From a checkpoint of a small self-supervised image encoder.
Model: 21.8M parameters, 48-pixel images, arch convnext_v2, activation gelu, patch size [4, 4], layers 12, width 384.
Training: 15400 steps, batches of 32.
Data: trained on photos with spoken descriptions (Open Images, Localized Narratives), 101725 training examples.
Rows from block 4 of a small self-supervised image encoder, named by matrix and row number. Rows with one number belong to one neuron. Each number is 200 + 20 x the weight over its row's rms, rounded and kept within 0 to 999. All counts start at 0. After the name is the row's rms in percent of the matrix's.
After each neuron's rows are labels from the 100 images, of 14976, where the neuron reaches its highest value: "place" is the part of the image that holds the peak; "strongest on" is what is common among them. Only what is clearly more common there than usual is listed. The data: photos with spoken descriptions (Open Images, Localized Narratives).
# fc1: MLP up (model.blocks.4.mlp.fc1.weight, 2304x384), inputs 64-127
# fc2: MLP down (model.blocks.4.mlp.fc2.weight, 384x2304, transposed), outputs 64-127

fc1.492,100,220,167,198,194,210,197,237,190,195,169,211,204,197,193,233,209,194,197,193,224,196,244,201,222,221,230,211,209,226,225,188,239,161,192,222,176,178,239,203,180,178,204,238,197,202,187,234,211,203,203,202,193,184,222,176,201,173,204,203,183,222,186,197,197
fc2.492,111,175,163,195,174,200,235,218,209,190,156,184,205,198,227,211,202,223,212,182,181,226,170,193,172,193,186,258,230,215,202,179,206,213,169,193,197,197,196,198,202,229,183,216,212,167,201,177,188,189,216,187,205,211,180,204,179,194,226,219,212,233,231,197,161
place: bottom right
strongest on: text has "dark"

fc1.680,098,186,169,201,193,214,224,213,188,196,199,184,174,220,219,202,200,198,193,213,216,177,257,201,182,202,198,201,186,219,184,198,180,185,197,193,213,192,216,191,199,219,226,173,212,226,212,213,205,207,195,208,218,204,185,233,220,206,160,227,194,178,216,178,167
fc2.680,107,207,180,199,181,208,222,177,200,166,200,184,201,200,198,207,192,222,197,195,197,217,179,208,211,217,202,236,226,213,202,191,169,194,193,188,195,232,190,208,158,205,176,196,197,241,176,206,201,203,206,194,180,207,198,183,229,189,192,206,209,253,216,196,231
place: top left
strongest on: text has "sky"; text has "trees"; text has "building"

fc1.673,098,217,180,194,220,186,240,225,176,197,233,152,169,198,212,251,208,198,203,213,198,206,189,218,190,187,209,201,189,202,191,178,210,194,208,233,181,179,233,178,189,226,218,201,214,190,240,238,199,179,228,175,235,206,197,207,214,215,227,188,200,154,223,187,225
fc2.673,098,205,193,200,206,194,207,189,216,200,210,207,209,224,228,208,196,240,198,159,185,223,208,219,194,213,195,177,218,215,181,219,182,190,178,227,194,171,169,206,196,208,180,193,213,204,183,222,177,204,223,215,181,188,190,213,191,240,177,204,205,166,187,212,217
place: top right
strongest on: text has "sky"

fc1.427,099,221,239,188,208,205,194,202,201,190,191,200,199,221,209,198,216,190,188,200,192,181,195,196,223,216,211,197,207,208,201,217,217,203,199,215,207,177,261,231,213,194,224,187,182,211,223,228,184,197,152,239,189,184,220,187,196,146,209,208,185,208,220,198,196
fc2.427,099,189,193,199,187,209,236,187,209,222,161,181,208,166,174,175,188,203,216,195,175,220,200,201,194,194,191,214,232,181,212,186,194,223,171,188,221,209,194,197,179,224,192,222,200,253,196,214,167,240,186,202,197,204,179,202,224,170,225,171,189,200,232,194,203
place: bottom left; top right
strongest on: text has "dark"

fc1.82,108,174,167,219,173,196,206,237,195,216,190,148,178,217,205,209,211,178,224,213,205,201,195,203,186,198,209,206,216,188,191,223,184,170,209,178,165,183,187,224,176,210,187,186,177,196,209,173,233,191,190,186,215,252,213,184,224,159,217,239,175,205,200,205,189
fc2.82,100,218,220,203,206,205,191,172,221,179,216,171,198,201,223,237,214,216,160,239,173,248,204,213,209,198,214,206,206,188,199,177,180,185,202,250,175,195,182,219,164,200,197,187,182,233,158,188,174,175,208,212,179,195,207,199,213,201,209,207,222,226,226,185,228
place: top left
strongest on: text has "sky"; text has "building"

fc1.482,101,213,186,177,247,187,214,206,209,180,227,183,180,209,178,212,205,196,204,226,205,199,206,222,188,179,169,208,207,198,203,176,211,193,186,194,204,182,213,180,194,191,219,168,230,218,208,182,187,177,222,200,219,198,218,202,190,203,190,190,206,233,197,229,225
fc2.482,103,195,191,202,202,188,210,185,210,201,199,215,188,203,147,191,223,195,178,209,188,174,207,229,216,188,198,199,209,195,190,199,181,185,165,191,192,232,201,221,172,193,183,213,221,189,180,223,175,191,202,197,201,185,235,196,231,188,186,178,216,207,200,211,210
place: top right
strongest on: text has "sky"

fc1.126,106,209,228,220,222,185,211,199,168,196,168,233,212,222,217,220,199,158,203,225,195,222,203,183,230,203,204,175,181,189,210,219,208,200,216,196,161,230,179,197,195,211,205,231,218,161,160,184,251,205,212,204,185,226,239,207,222,193,224,190,186,209,188,214,198
fc2.126,104,197,183,212,217,211,196,198,169,175,174,216,201,196,207,243,193,203,209,242,216,237,206,221,253,199,200,196,233,184,206,198,191,195,191,223,189,183,213,215,199,215,222,173,167,185,223,185,209,215,222,194,178,220,203,200,172,205,195,221,213,265,203,229,171
place: bottom left
strongest on: text has "grass"

fc1.178,098,181,155,211,200,193,208,251,208,195,214,189,160,241,189,215,180,206,183,275,204,180,207,245,240,196,225,210,179,227,195,197,201,182,190,207,192,188,217,170,217,217,172,182,214,197,203,196,215,178,215,209,174,236,221,193,210,174,201,197,209,235,194,220,198
fc2.178,094,195,159,173,193,183,196,173,210,188,205,180,211,207,192,226,188,225,201,211,159,219,204,201,181,195,220,198,220,224,201,192,187,205,196,227,177,183,210,209,169,223,186,203,235,211,148,187,144,215,226,204,201,220,204,201,210,190,218,219,221,237,199,187,247
place: top left
strongest on: text has "sky"

fc1.83,102,193,185,218,204,191,219,214,197,205,202,185,213,206,211,190,204,224,152,236,219,193,200,184,208,162,197,231,187,202,175,211,196,241,196,211,215,202,203,164,178,220,237,179,199,198,217,214,201,213,194,191,164,222,187,218,201,157,191,186,182,182,188,212,194
fc2.83,094,195,198,200,185,180,188,192,175,182,187,192,189,208,230,232,230,201,183,236,182,218,219,183,192,205,176,201,238,196,198,198,184,193,185,210,172,214,192,226,168,225,199,211,197,224,197,194,209,210,209,181,179,214,186,201,204,182,181,207,182,250,215,217,174
place: bottom left; top left
strongest on: text has "grass"

fc1.376,102,158,161,226,211,231,227,241,192,173,230,209,185,226,191,239,167,220,196,210,226,195,192,213,228,188,218,190,181,217,206,212,227,191,203,207,178,212,204,207,177,188,196,198,212,213,221,199,173,200,223,242,191,220,216,211,187,215,192,193,206,216,225,222,222
fc2.376,103,189,186,187,185,203,210,221,221,186,235,165,201,208,208,197,198,199,222,196,184,218,210,193,189,180,189,185,202,201,230,194,193,186,209,183,205,223,224,184,205,194,207,213,200,235,135,202,159,228,204,218,211,220,188,212,210,214,214,201,207,245,211,186,202
place: top left
strongest on: text has "sky"

fc1.396,102,207,211,184,222,209,207,203,220,166,202,200,197,217,222,198,216,204,196,200,239,188,177,192,214,196,200,201,188,224,212,204,212,177,157,233,218,204,234,217,210,192,201,156,200,205,217,220,194,200,154,223,207,206,220,195,217,160,208,193,153,207,181,185,180
fc2.396,108,204,190,189,199,206,226,214,240,216,188,204,224,177,185,199,182,206,206,197,190,223,198,187,158,195,205,233,210,176,224,186,181,232,157,184,221,214,170,191,175,227,205,239,212,247,195,202,161,207,194,215,221,179,181,223,231,179,213,177,192,218,224,203,225
place: top right; top left
strongest on: text has "dark"

fc1.404,101,192,150,181,166,201,208,231,212,189,211,179,184,231,209,189,193,195,196,218,211,176,245,196,211,215,178,186,183,223,201,208,188,172,215,219,206,183,207,193,208,224,192,161,198,214,198,197,177,189,210,208,183,203,232,195,210,181,185,215,188,236,206,206,186
fc2.404,106,203,178,199,160,208,182,168,205,171,204,172,218,196,191,231,191,248,200,204,160,217,190,214,216,212,203,212,203,204,224,195,172,225,220,221,198,210,212,172,160,223,167,231,226,230,188,206,148,209,202,200,206,209,186,182,228,205,217,199,220,228,224,187,209
place: top right; top left
strongest on: text has "sky"

fc1.254,098,169,170,190,190,219,197,189,215,204,247,163,184,202,184,232,181,202,222,233,193,209,201,211,215,191,218,179,188,207,223,185,198,235,179,224,186,168,200,191,175,197,177,194,183,198,225,171,201,182,215,220,213,218,217,231,233,223,199,199,205,233,222,185,197
fc2.254,100,169,194,212,185,204,201,161,210,192,214,190,192,235,221,202,190,220,206,203,166,208,199,178,195,175,209,209,199,211,206,210,190,188,231,187,184,181,194,180,207,192,166,181,212,237,185,213,150,203,179,241,175,207,213,215,230,189,197,183,227,241,210,172,217
place: top left
strongest on: text has "sky"

fc1.18,104,192,170,218,217,201,191,185,232,184,203,205,184,209,167,229,201,201,192,182,225,182,210,209,235,189,192,201,190,230,208,211,195,182,162,219,221,192,214,214,182,193,189,184,196,215,213,221,197,214,138,206,186,180,206,186,212,204,209,197,169,225,198,203,193
fc2.18,103,199,189,193,185,203,239,218,215,205,163,219,186,188,191,214,187,226,236,185,183,225,205,161,173,184,189,249,205,187,209,194,213,222,146,183,230,237,184,185,201,237,200,234,202,231,191,197,194,203,189,189,195,181,188,209,220,166,218,181,176,228,229,205,198
place: top right
strongest on: text has "dark"

fc1.61,085,206,206,194,213,240,219,196,210,205,226,182,216,187,237,176,193,189,194,228,186,187,191,207,178,196,217,191,215,199,198,197,199,196,182,188,165,189,186,199,193,218,184,218,180,226,209,188,191,216,190,197,212,215,204,184,210,215,201,173,179,210,224,193,197
fc2.61,081,189,171,209,171,194,190,183,190,195,193,215,212,220,174,234,204,218,212,216,201,241,202,214,228,213,215,192,233,206,197,206,211,216,181,188,152,203,209,195,187,219,166,200,214,195,178,199,216,178,197,179,194,171,211,172,168,178,196,239,201,209,239,199,219
place: top right; top left
strongest on: text has "sky"

fc1.712,103,197,149,192,218,201,208,208,193,174,231,209,203,203,184,173,157,201,193,208,231,199,210,224,193,189,174,193,189,208,200,202,180,168,178,216,206,232,204,188,210,183,171,178,234,217,229,216,201,185,198,189,182,206,205,208,199,185,170,185,199,199,185,223,172
fc2.712,101,224,168,199,208,206,210,195,209,153,205,187,191,196,190,207,196,228,208,209,166,227,192,202,194,181,212,210,206,197,193,173,181,213,171,160,207,205,189,207,171,217,211,247,223,253,180,224,143,188,195,202,224,213,194,198,227,198,196,185,192,242,210,208,214
place: top right
strongest on: text has "sky"