config.yaml
model: "self-supervised image encoder"
train_examples: 101725
method: "simclr"
norm: "layernorm"
init: "torch_default"
residual_init: "none"
optimizer: "soap"
max_steps: 15400
epochs: 4.8
Rows from block 3 of a small self-supervised image encoder, named by matrix and row number. Rows with one number belong to one neuron. Each number is 500 + 50 x the weight over its row's rms, rounded and kept within 0 to 999. All counts start at 0. Numbers have three digits each.
Before each neuron's rows are labels from the 100 images, of 14976, where the neuron reaches its highest value: "patch colour" is the nearest of a few named colours to the mean colour under the peak. Only what is clearly more common there than usual is listed. The data: photos with spoken descriptions (Open Images, Localized Narratives).
# fc1: MLP up (model.blocks.3.mlp.fc1.weight, 2304x384), inputs 128-255
# fc2: MLP down (model.blocks.3.mlp.fc2.weight, 384x2304, transposed), outputs 128-255

patch colour: brown
fc1.197:432486588443456505416571558493571544524499323476497471519479447487495502483553507431501455576468455483467610429541481453554606427475553483428448437483429457606451531526523505495485504500513580640511538499480471538523454407485631421491591540491459502515537559502536496418442538497490600464455541519506528510441481531480512401590489513554434493472519557438417487518546496475492529531441
fc2.197:528490504379452514525529384522551472504468497537391452460484526535489437549610463461500557487480448429470549480528529452501440490518514430529505436500482538538388530434448396513505557488499572400477545487495499391445605455474485512517492502451595542513523460520530509510499479487473460557532591514476535489563527490425569526472471617488473583428561558502533465494502434529573469548402

patch colour: black
fc1.706:570430564593464546451470491477526559477498459477525529504528486511497455437499425549470493536452600485426544427499580494503421494524600495535488455479571540587486547453419509473451529511488528477476436451583552467442503505497506531542477568444505578513543430454476477505505487509514533446458459527551410534514583541482590502471493521509485541452521488488383477461432491481508608436508
fc2.706:442549544530488448412580512492526478468482526513452551373641481400482410505509518470510510435504496420557473489590483553501465552507418478548503505474421481626436495609420483515553443470421499559592542474524483465545523479486521514421436469525515454500528466491524574456560512382497520501509519517464475551454549432540453513525495503432520530567539610486513388538548489574413608589587

patch colour: brown
fc1.159:489476561455443550508512482473525495544489544462557506556538574486534432522490441462492400456545591533421526500435413494456576443542443411512489442498500483518496458518569445513542460503537549459489522480569519462482546505488533538485459525536533502553435478493496557540425549474510548431450546574529527521560551464485454474397327505613511544539519478504498467571589526495482426456523
fc2.159:541565518509505548498494508448511521556560391519512507577532477499526515395496506456518508533423472467518491555385582444461547541523528605458528558462586418374457563494629489493463608518565459476511418513445515588558480483511547507440465537493557486463466557443504515537531477524526425524439508366521569482458420531594427457516561458475513449453507469485557533579458526465444559425472

patch colour: black
fc1.758:383552487488539532602562476394441501527536503470500503472463583515473378530484508544482521429493427483524464519630533566443470484514507449498470512464449505530539477535426532404488541539467531437433502506430507561513527508413519473505530553590562528505464518495467542388459410456439510517571570513498519465563420577508546455504440481472484470558531484584481583554607448506440500458460
fc2.758:487568546417562562579508498563573465515426596523467516407504469455426452590503525509503474472528453450488483476542551490458532480516487491588516550513577505418460440457536476448403560528518504481553511473471500422626469474468483481493465418493565483438556470503471516519491550593446495508494444550512448510506568448490575411504524432426548552507527520453522388511628493591415557521408

patch colour: grey
fc1.221:462487524512479540576549488532492514565544462570573517460516503485476504557471468465522486504602464474499423411551562528486478560566497461486516404571506518532615529487563470472478536529541466524427423475496525554496440446579534491461408509450566491511411589448516432488531578480483500442538492558503459467510527526608546530511484470477511498502493510511428515522592585438492567462518
fc2.221:584522476498549510571382440428507505482572516496437560450499490564477515493489457488528494467486480554428485488508517474474536420449461444481530478606416527526483519473432402514513500504477496483538579466429474463515507491485589562474585499453485545428534521509534546506531479679460471497512496558497544554587465461407565517563499568549624533501532498434532467545537444473500470541484

patch colour: white
fc1.624:496468493504560503590476628532519449541492430611524630542512548466481556488523502363547415457519495539589499448525526555554580511452583461468512533544450498463542474511601513514468559505537565504459512574504462540458470456515580574492574425554441456363542474529541531605484426489506447476517553478546475602429460482484559463379371519491547464466530492471499591549559459531403488425503
fc2.624:436531505480555419582524452510439564524471454445472409517552466432550439453490451525550520547547471496565525561577511536604446501503483403488397453425481686492492434572448493479389560568556421564498499499539472508531546495461527492477501511543483528507502485477514562474474526524471424576496537554474502465495543530531516528400595539433458537474549645506512538514527608472610505438481

patch colour: black
fc1.196:559468569402494569440569512456539495559578513452456510505495481580539652481502492578457460499477533502605468450501522556540439478493612452418449490462519515527474412448484629518447463552413478524458451499468556495426470443453538456480518550552482505429536311460444527453493590549565534500565468489421513488531539492433551502552392531361568520478572502548513477602531455439514589516549
fc2.196:525573595479472529447472503565458513384498600578432514417425509379405521381520528523491471594491504496475413431502578492490431455492536506483535451456556451535491477445488465543569501465488478438517525463448448423432608451506545479444530492503508512435620491587505464476455507574411486503482518471511439478473530554460524470458467461542475547462464545574458409508468489464522554498535

patch colour: brown
fc1.732:419512550476542468543492522466539480548481579571462509509463421518468477561453502561511531583498431524517574520673449501468598486504518498494573510469450512456504509570546596450497528516476496531529494495356503556541485497494488494540487459497473406604544501559588466504454574561620490480557478423400521553507501509451459474451460479483581537477515521509532561550439470607508643444526
fc2.732:526514425515594562551405550522447564503517509510556602552485403496540535529602527449506488548481458555553490571481594430463544451455485510497471618481545555575516499462497490558539512472491487514574592522450498399474538496524542490479603443423502479492484442517530531522467485540504452459478466411606443538420493505537499472531512553429433458452436516459479546437459426443523530516525

patch colour: black
fc1.10:482498518485523468560485486536510504507553422480523587468386565610485408486488501446414448634515517455501462571542502444507507584472490458532499584476458484519523523491485471494468514430425477528458551567489532432486496462510552512506500470451385529425556546492431569514536491473471498456501500465532507626436531596433524537560494524490616539474521479529490471596524505490471488537459
fc2.10:472388497514566543519591534485551566504468440457492577494513529440517479481501494470544423550509571469445464471514398467569451451530466463443496458486552544501540503519477486454514502504503458543493547514572491441451505475525501491464551528454427413504528435504512566533436524548522533473524527399519540491516466582584538461531543468475439441469436564485463603465474531562506525513473

patch colour: grey
fc1.128:461575577587447410458522563511468432495619559479478496510421497577554570517468523477462427503574469566495482447641496474528505482433496488497457371549534464517481449542473484508530377464603544341527472421460509480466455466484474459473426422578555428502500504648458463412479494595599413552445541485499523542471469522555543524516482468547540511496411427385492414470549496471534529417447
fc2.128:605548542510540549488459570468449457614537602508469451533579508539517447505593486485532528564501463558410546587567485417441531459430495580478484471515482564586562525513395471531449515547447499495498452451500465499456437483541442459496572493498477508538540580490506534620506506584543588445558506517523437425543425533587419468521467432515536539430593481589496476512550466539516443474458

patch colour: black
fc1.461:427582498480472657386540567425491609484538586454437551473533465504480410552500505438467501556425514553519452591484515533503566469471501526505480462502443513530479444490449578477467499445480500467484484507510498533442497490504493529596472551514460502480557450532482543515447451540504501509559492520489561475460483518534562446488476495485506493468503471557595486476542433525505495447470
fc2.461:498477575470507527508519406502531479504500679522403513482507485473431495503577487530519445473532412494485410487469527527501478517490571502592511537495656484366434474430467497497542557470501520431480512488472466357512487508549519408460461422519567431422611432600486477417476527482469529541501462488514515535438564505468571497457528433535526492530547563572540423494581483575498606491497

patch colour: black
fc1.273:416568485438425539467561477440466521512526440457481500563546458509521522505511520524495495516437557500555436491533464553508465455420592445492455537485479455520477486448499601527482506476403564418455450461493476476522462489424509533486561483616467494612538483482492549400509483479529533495509504451474511436528550558478605507554539456516544453533577508572491478524501510517494466437553
fc2.273:489439613428541506444476478524522463441447605552443469405502469406442531443484433505495484482503500566441499493440512532503508546546512536592541482491521444449466462431551508505606491530512439495541560425522445501545529466517484525461540410472493449490578565554448553482507508574431511441509451442463394541422467521486544452488499427495443591533525610559473463443535530522475532515544

patch colour: brown
fc1.752:412445397492473462444486532442515594418407480477496498501522549463474448580553570461540449474460389487432477424486445535484474474523511578482484527516521506565529590458481447482544472554490482567555534424545567494435484546583533460554403513518454463452418446465524484500462421473484534486548417509517513500533558367478462505530485455494520568423411446522449436532521554550501470559495
fc2.752:479402594575452427489468552493529435481510454495459509494497613379487535435552508534500476446455453575410494506513521460493488458475535565466444487476560506496594456542590558510526540559548509543490486506454495455453502538475539452462442474442469549465580427523484493534452461463441442433501510461443540497474498518521499483473533543465530534521499511618472476440394546526498486592483

patch colour: black
fc1.448:539502521551511501429485451431493504570544527562573441480498439477541435551361558498469435426549577463470476485542535618516493545510434582518536501431494565523511491419491531500448551505523442479542505615492494461555579573502522499523430504607463486555453494491474492474512486546509558463580393580548521591500449509447562466383490457448564500553454533485537553471540452602484521467501
fc2.448:484545525459453465554503469549509539444552487552539461505579569588498514419546461557437509489542543508458464449476471531502543547464469519514572547448434506416515420469629527534518527556445530498535522468583482360548496481429464435522513365543442515470546530463454485517452574481473483445536483494525435462454579473459506452428515482467437563533495551451619506482466480505393536476484

patch colour: brown
fc1.423:486573518561602528597585531555511477538415516536571430517481506572510535514518507482478532546476468487479501560423421477597577467523547484424472449527535471491439501448519391532468420498507531531510500396526545478455454509540560503522577469449476390520476520534543536540520414561498510482519539472491462522509580536478472512479535477535489460503590494648438505473501507507525513395472
fc2.423:456555512503486624572482604487455602415528464452533562582510531528545476564450489442478515542507538471519580527460501496436604527464445467494580500531446464476514465432551464519538498452467456477518522502550475446490506492528540542471573423511506552512549512427501531558509554488444449520538510430534431591553463469455495473598506562519557452430479592465442455511556529510458551469538

patch colour: black
fc1.487:499492569533474505432529530410461479515579570485455443463427469480496533483415531531512467414560417501499466495511543514538444545558436496474497532387450528517477494437565525468564471528462453482526501608424503429529463542474496517456501506488406532575515490458526529511582478552500537445598428484582663502554533455437533546475451461465555512555525507530567538420476482562468530482535
fc2.487:449543513512533469543466471526488486416517588519497488444514563517489542445434492521489559468465568525472476438476423557502539614474478558440580537441448492513518429530623521521584461548403457524428521483551512491508444499528397520578501411494519491422481497469511434537478492470506454406517460502468412555532551455491489471413572493562490580562497500538555549401444509493436433518494

patch colour: black
fc1.90:484490529507465452431514473514578582542446505558506496488397512511500613489475439498545480521480421423550424502557476394481583432621475495515626485500495481592522492535460518509506472475511493494500522524472416549480482500441483461494433516554556530459524473476519525478455535609441503433462481451461545481517532500509525414481420409501524466351574535465499456489471394477507501471516
fc2.90:424492538445493505633538508536380544504559498547449547476542496544536429559608551490480511518445444537477542568592567525453484478550457484481505505467401484553494501457497414469550504510485551530543504517522533399420555435584557420534427651457478506486458499550529461539468507519474509517522526454468499437522521497508482491512483555549569542417490573639416509466468518547488473513452

patch colour: pink; white
fc1.491:462532479488545509435482486494469556455422492485516455565508433545457435483536427544476450507508383470506483523526493536450374447517478521487548518507523559463446546579590483446402544489492513492464519463511544501465526536497502576518515442549518532512377515560509527363531469529531507498453563414541485481601432553401588495452567502494518550412535509470554555579443491540468468430537
fc2.491:581532509534487537467528497573441486506570464528538509492508477619468512474518422460500484508522434503440494486462469520502477529486527490475568427590330479549473503626571544553462488526462536577477514439509496548473583610523531583522508565497497641513466544494539461520518515403532523477583432548440430509507512541462558558466675503543609425497490436479490514526431444558470503603474

patch colour: white; pink
fc1.219:505467427473503468510553586525537367505512355551468503526507552408497606519540460343529494475548519486610575498528501500525581477434618477541543445480495545503486504553562438491513561549559505504528548503499549600490514426497487656509539385595550456515544503456535542555529455491523475460506516513515493525394496477457449405460426479513511413487493537527535506465608468510415435548527
fc2.219:393500523507487451499545410487405586505510485526426404504539511458552403501510491469530478570514414462508506524557504470594389504500554431549453469436484670525500488452444501492342528504546510493513468465499465506495566524472526483488489473477479551489549499513561498465513528564332484477500496553439449452528536495504534560531475431500455459422540658476541520503552607462658498473559

patch colour: black
fc1.587:512481501493453537472514510441531493491462397504514595514482494526501491462544490445473492546507468519535466505551562544490433525443520565546320504595526515486471498509481541426465610464524488449487506538524537491535483420447521509555583546556415545463473412520489501585554517461403476416561563553475544556487542505334525429479406502395540541496503569407514460476514477506528478537509
fc2.587:432418493556472526436506485424483534482497485490521560520561521526473535527486575371460486550528571492531391473567418519570489536492488560498458516515508533516449579409406522479531373468489552493514553464489523472510480494542445502566424545406530435460474500482477472431601501467477511507436479567483555510514534464509559485591381471501549477389481516388465502523577432512521451534484

patch colour: brown
fc1.422:516478522467505455475545521510506491499518523541573476528420571516513489479437493528493498514524533485472641483523400458508577500509545539549580509540504469512440441493524495562458486575477510502604511520564574453491520487510507543460539517474479505502495415473444487627586478576528506450547458536499524576472570530480404539585433487531527515451478537560516480652532511500528506512501
fc2.422:512494517549587583461511492439486564443550446462475464468476395582561553434601535410608489531438532419523462515358508456502501545513532570484534538491506459506427508471553440575503555429462475508537517505473531508502434536497561504481468431473509451434409549477664474546493467446500503498476531376512461531580525539572494570551548485514475403418424522517523532516399510519497511484497

patch colour: brown
fc1.261:462493502547443495476530457507533495506445506492472563350522472490562409493570460548437529474470540477473498524529555482483532488535520531539422440488487441508543536476479529519533526522572489489438560475474498478485527504551440444458555533473454504540495554483532468448481496376502529463487500597521438542626452520399437506548488478455455532368459451453530484507546543520468427484586
fc2.261:423509469521432521457535475551548512431529372487485473538469507499508411510529497418525465478443476437487501459513448491614553479551493424517501437531475536507450494463569442507606601561530463446517464466535557547415583536437520517474425527526517565507415499447548530481533454459382453596570502544557518430479415464389544528526544582502383496470549537414478420555636520529608498514527

patch colour: white
fc1.689:505498493513522514603544606551505452569503481583466648517563486418533512433523460387497473425484546462584487480521514543512579484506574484495546475574450515529548381474452507473506505523534502500517532538492562571478516529534545628502525414506445463372507431531556540551497381486468511415532524515533425577431493476385450499416486487549528408512531609502490569512487526542584540442497
fc2.689:486513471453509535510480480493490539528545470469411366529569492504523456449460460547547496510545503492531524608576495547592392488490481339494476465397480604545427474523497418465429548536549456539527505490522464472472594447469496491446530456518428531483521508536525513558511530546441408546433539528529555500494523549506505537426614487407502537498533584503523487592531628400618548486492

patch colour: pink; white
fc1.240:455465428542492506546488506493466462431493568532487484462533552461588492452549456515451579536476553484483515485499452406598521551492438598519422511435418491445475486446511525458568516442529505562557466522449570469480453507530412529442575512538519488435451451557507471464443502421465530504584458530498556510588527529464679448663467510552497545487543460538549564474527436549475461510494
fc2.240:538468566426471574459454588574538523576484558414542478558476484514489541437647485560448488439463522498486544495455505453393493527483448557579517593549573460493490498455511462458526514412459535510485463457540499528558467565480609545558479545545480388545532472415495582482543478440504494553455512570458533570505555482480456467512461456490586494558444503407469493430468351452507489457570

patch colour: white; pink
fc1.576:499539488557483508444546459518473513524499478534479570474538562493570453500529413523453479479569489535427538520527451538466476521553494499535555496543471509511492526464630577476456465528461574459547619541490464563452471474536528529512501530473572442453510475563543382483521476434452489439477453347545486559501523545414542531497371480535440600475701551508487527485503433549515469523539
fc2.576:583533460523487442530454462495434530513457483510517530479424518546493433503611562388510517548413513442498492471520522475509574454379512362371506529482496564538540495489513449486577444545470454546550471567510534401461591494563551470465473574465454536537428486439554493457455455443481546579451512553461489504501517502497544493524473528527512473519521532509514548511406378512591477517505

patch colour: grey
fc1.105:513574431577486468516576435518418448494581453475541579477548538449480521521530528525549521487477562488595482499503491535504513538393450498478512547491493498514456562552466454416520523497537541495471489495509502406579538558511419514548621587427475488519479481485459511624397500458476498453538504479553614455593456497357392555554546484399438478528532458519519463554507526525505548553528
fc2.105:455465476481422441550565390441525441571487529518465426526471585525494429490560497562494593584531472494569564520542480452507494528548505512455502527492519586529415433454550532506504472514557424500498476480419381505492526490524471461510473493498536472514354551554498453491531520433422502560386486559465505456551495507495522468529509491586418414407558515509521495501490545466526462531480

patch colour: black
fc1.344:441428464469549526498532501430535535560496461480589555528533552501452428546461594475492444562563520440546505526521504476488417480508470507554511545573521544475529456542609529544461514497450556532432527510471464485497579424431547541466455376610447544572577389522470532514502444482391547508481433454584560506474534509436520447541496497455518519577457579530462530561489507505449520521478
fc2.344:459460514502479539372462506513542522487447530519536511413479520425494535600522475533470390500552528555465351537460431524520540465507506570502450435481455579393428419468455548548555485456513523456534589512475486469496535482490466494523526455557572419478556491446513515481529592555509551490439534464548554556520566452551571534509442511469476564525514587553588562464533467555510511536465

patch colour: black
fc1.482:535477504484505557408417553415588566413521478449489636497494522533506446504560495506438520590502471495455492599476564480468497435460548582595473475518535552468487496492493527449437514504520478468490469540483480511468489421512528525546506524485508517451530585530512485597550478513530378520526560521488525467486516525541602472462429463463507498475451550566632466489494496466479509444489
fc2.482:457469560410473520435527462531524439469489528471414510485487478516403444552534419503504488412510416502437406525556445457481472556468544436607538533528477487340372522546366542585474516515439503460492466497544500468430556495573619400435482433611432530417563434565402418486545524496459546531573511516483458486477528536443511493504550458527534523554516518464523503485514495456536600564520

patch colour: brown
fc1.468:443531520454426505454489470496545470492540476502440421508565615533447589497556472516490554436469483448564387532525486550490491512478530524457372529519541473421513520450470424584511515469482486522468544490430534534489464516472491464550503558491506518430483529510460466464497494481452429410449480525457501545488545487543479426487530454437492452463568392359475516417454546530489478562448
fc2.468:456543665528476470451569530484462520501534455481490522502477524509490440459486586581484560551469529601458445403463520558444492519517577506617554454534537514505550500559470571445465486574518432543460583446455440434434493501507529396501489605477497512421479416484553504535487561476510476466551499510483461490504434499467562548551573523512410458425509517561447419501501530507518506530497

patch colour: black
fc1.80:414478506519432497491573531437428516519474508506601438539407440471510525526472503442547467510488559469484537529543440513549393517582502516442482435493461547512526423452541556547538498528449429481497462443503502555524559577565603522537497445528484551507574522500444495537570608443469524406512398497442430606467444565448581514403399483434529514505518532461480599510543530551503477468429
fc2.80:461620541453500472487542429570479576492550463561560484548536543571496557424565470518454554469470504518545449491509549566479505461493472494479533540445510522587606420452542557470566581437475527559545482515548517423554549608479433549464445410479448577500576485500424422546480471405501504456529526485527520496536550562509442529511521515469482532500462579539548527397423476516475506462473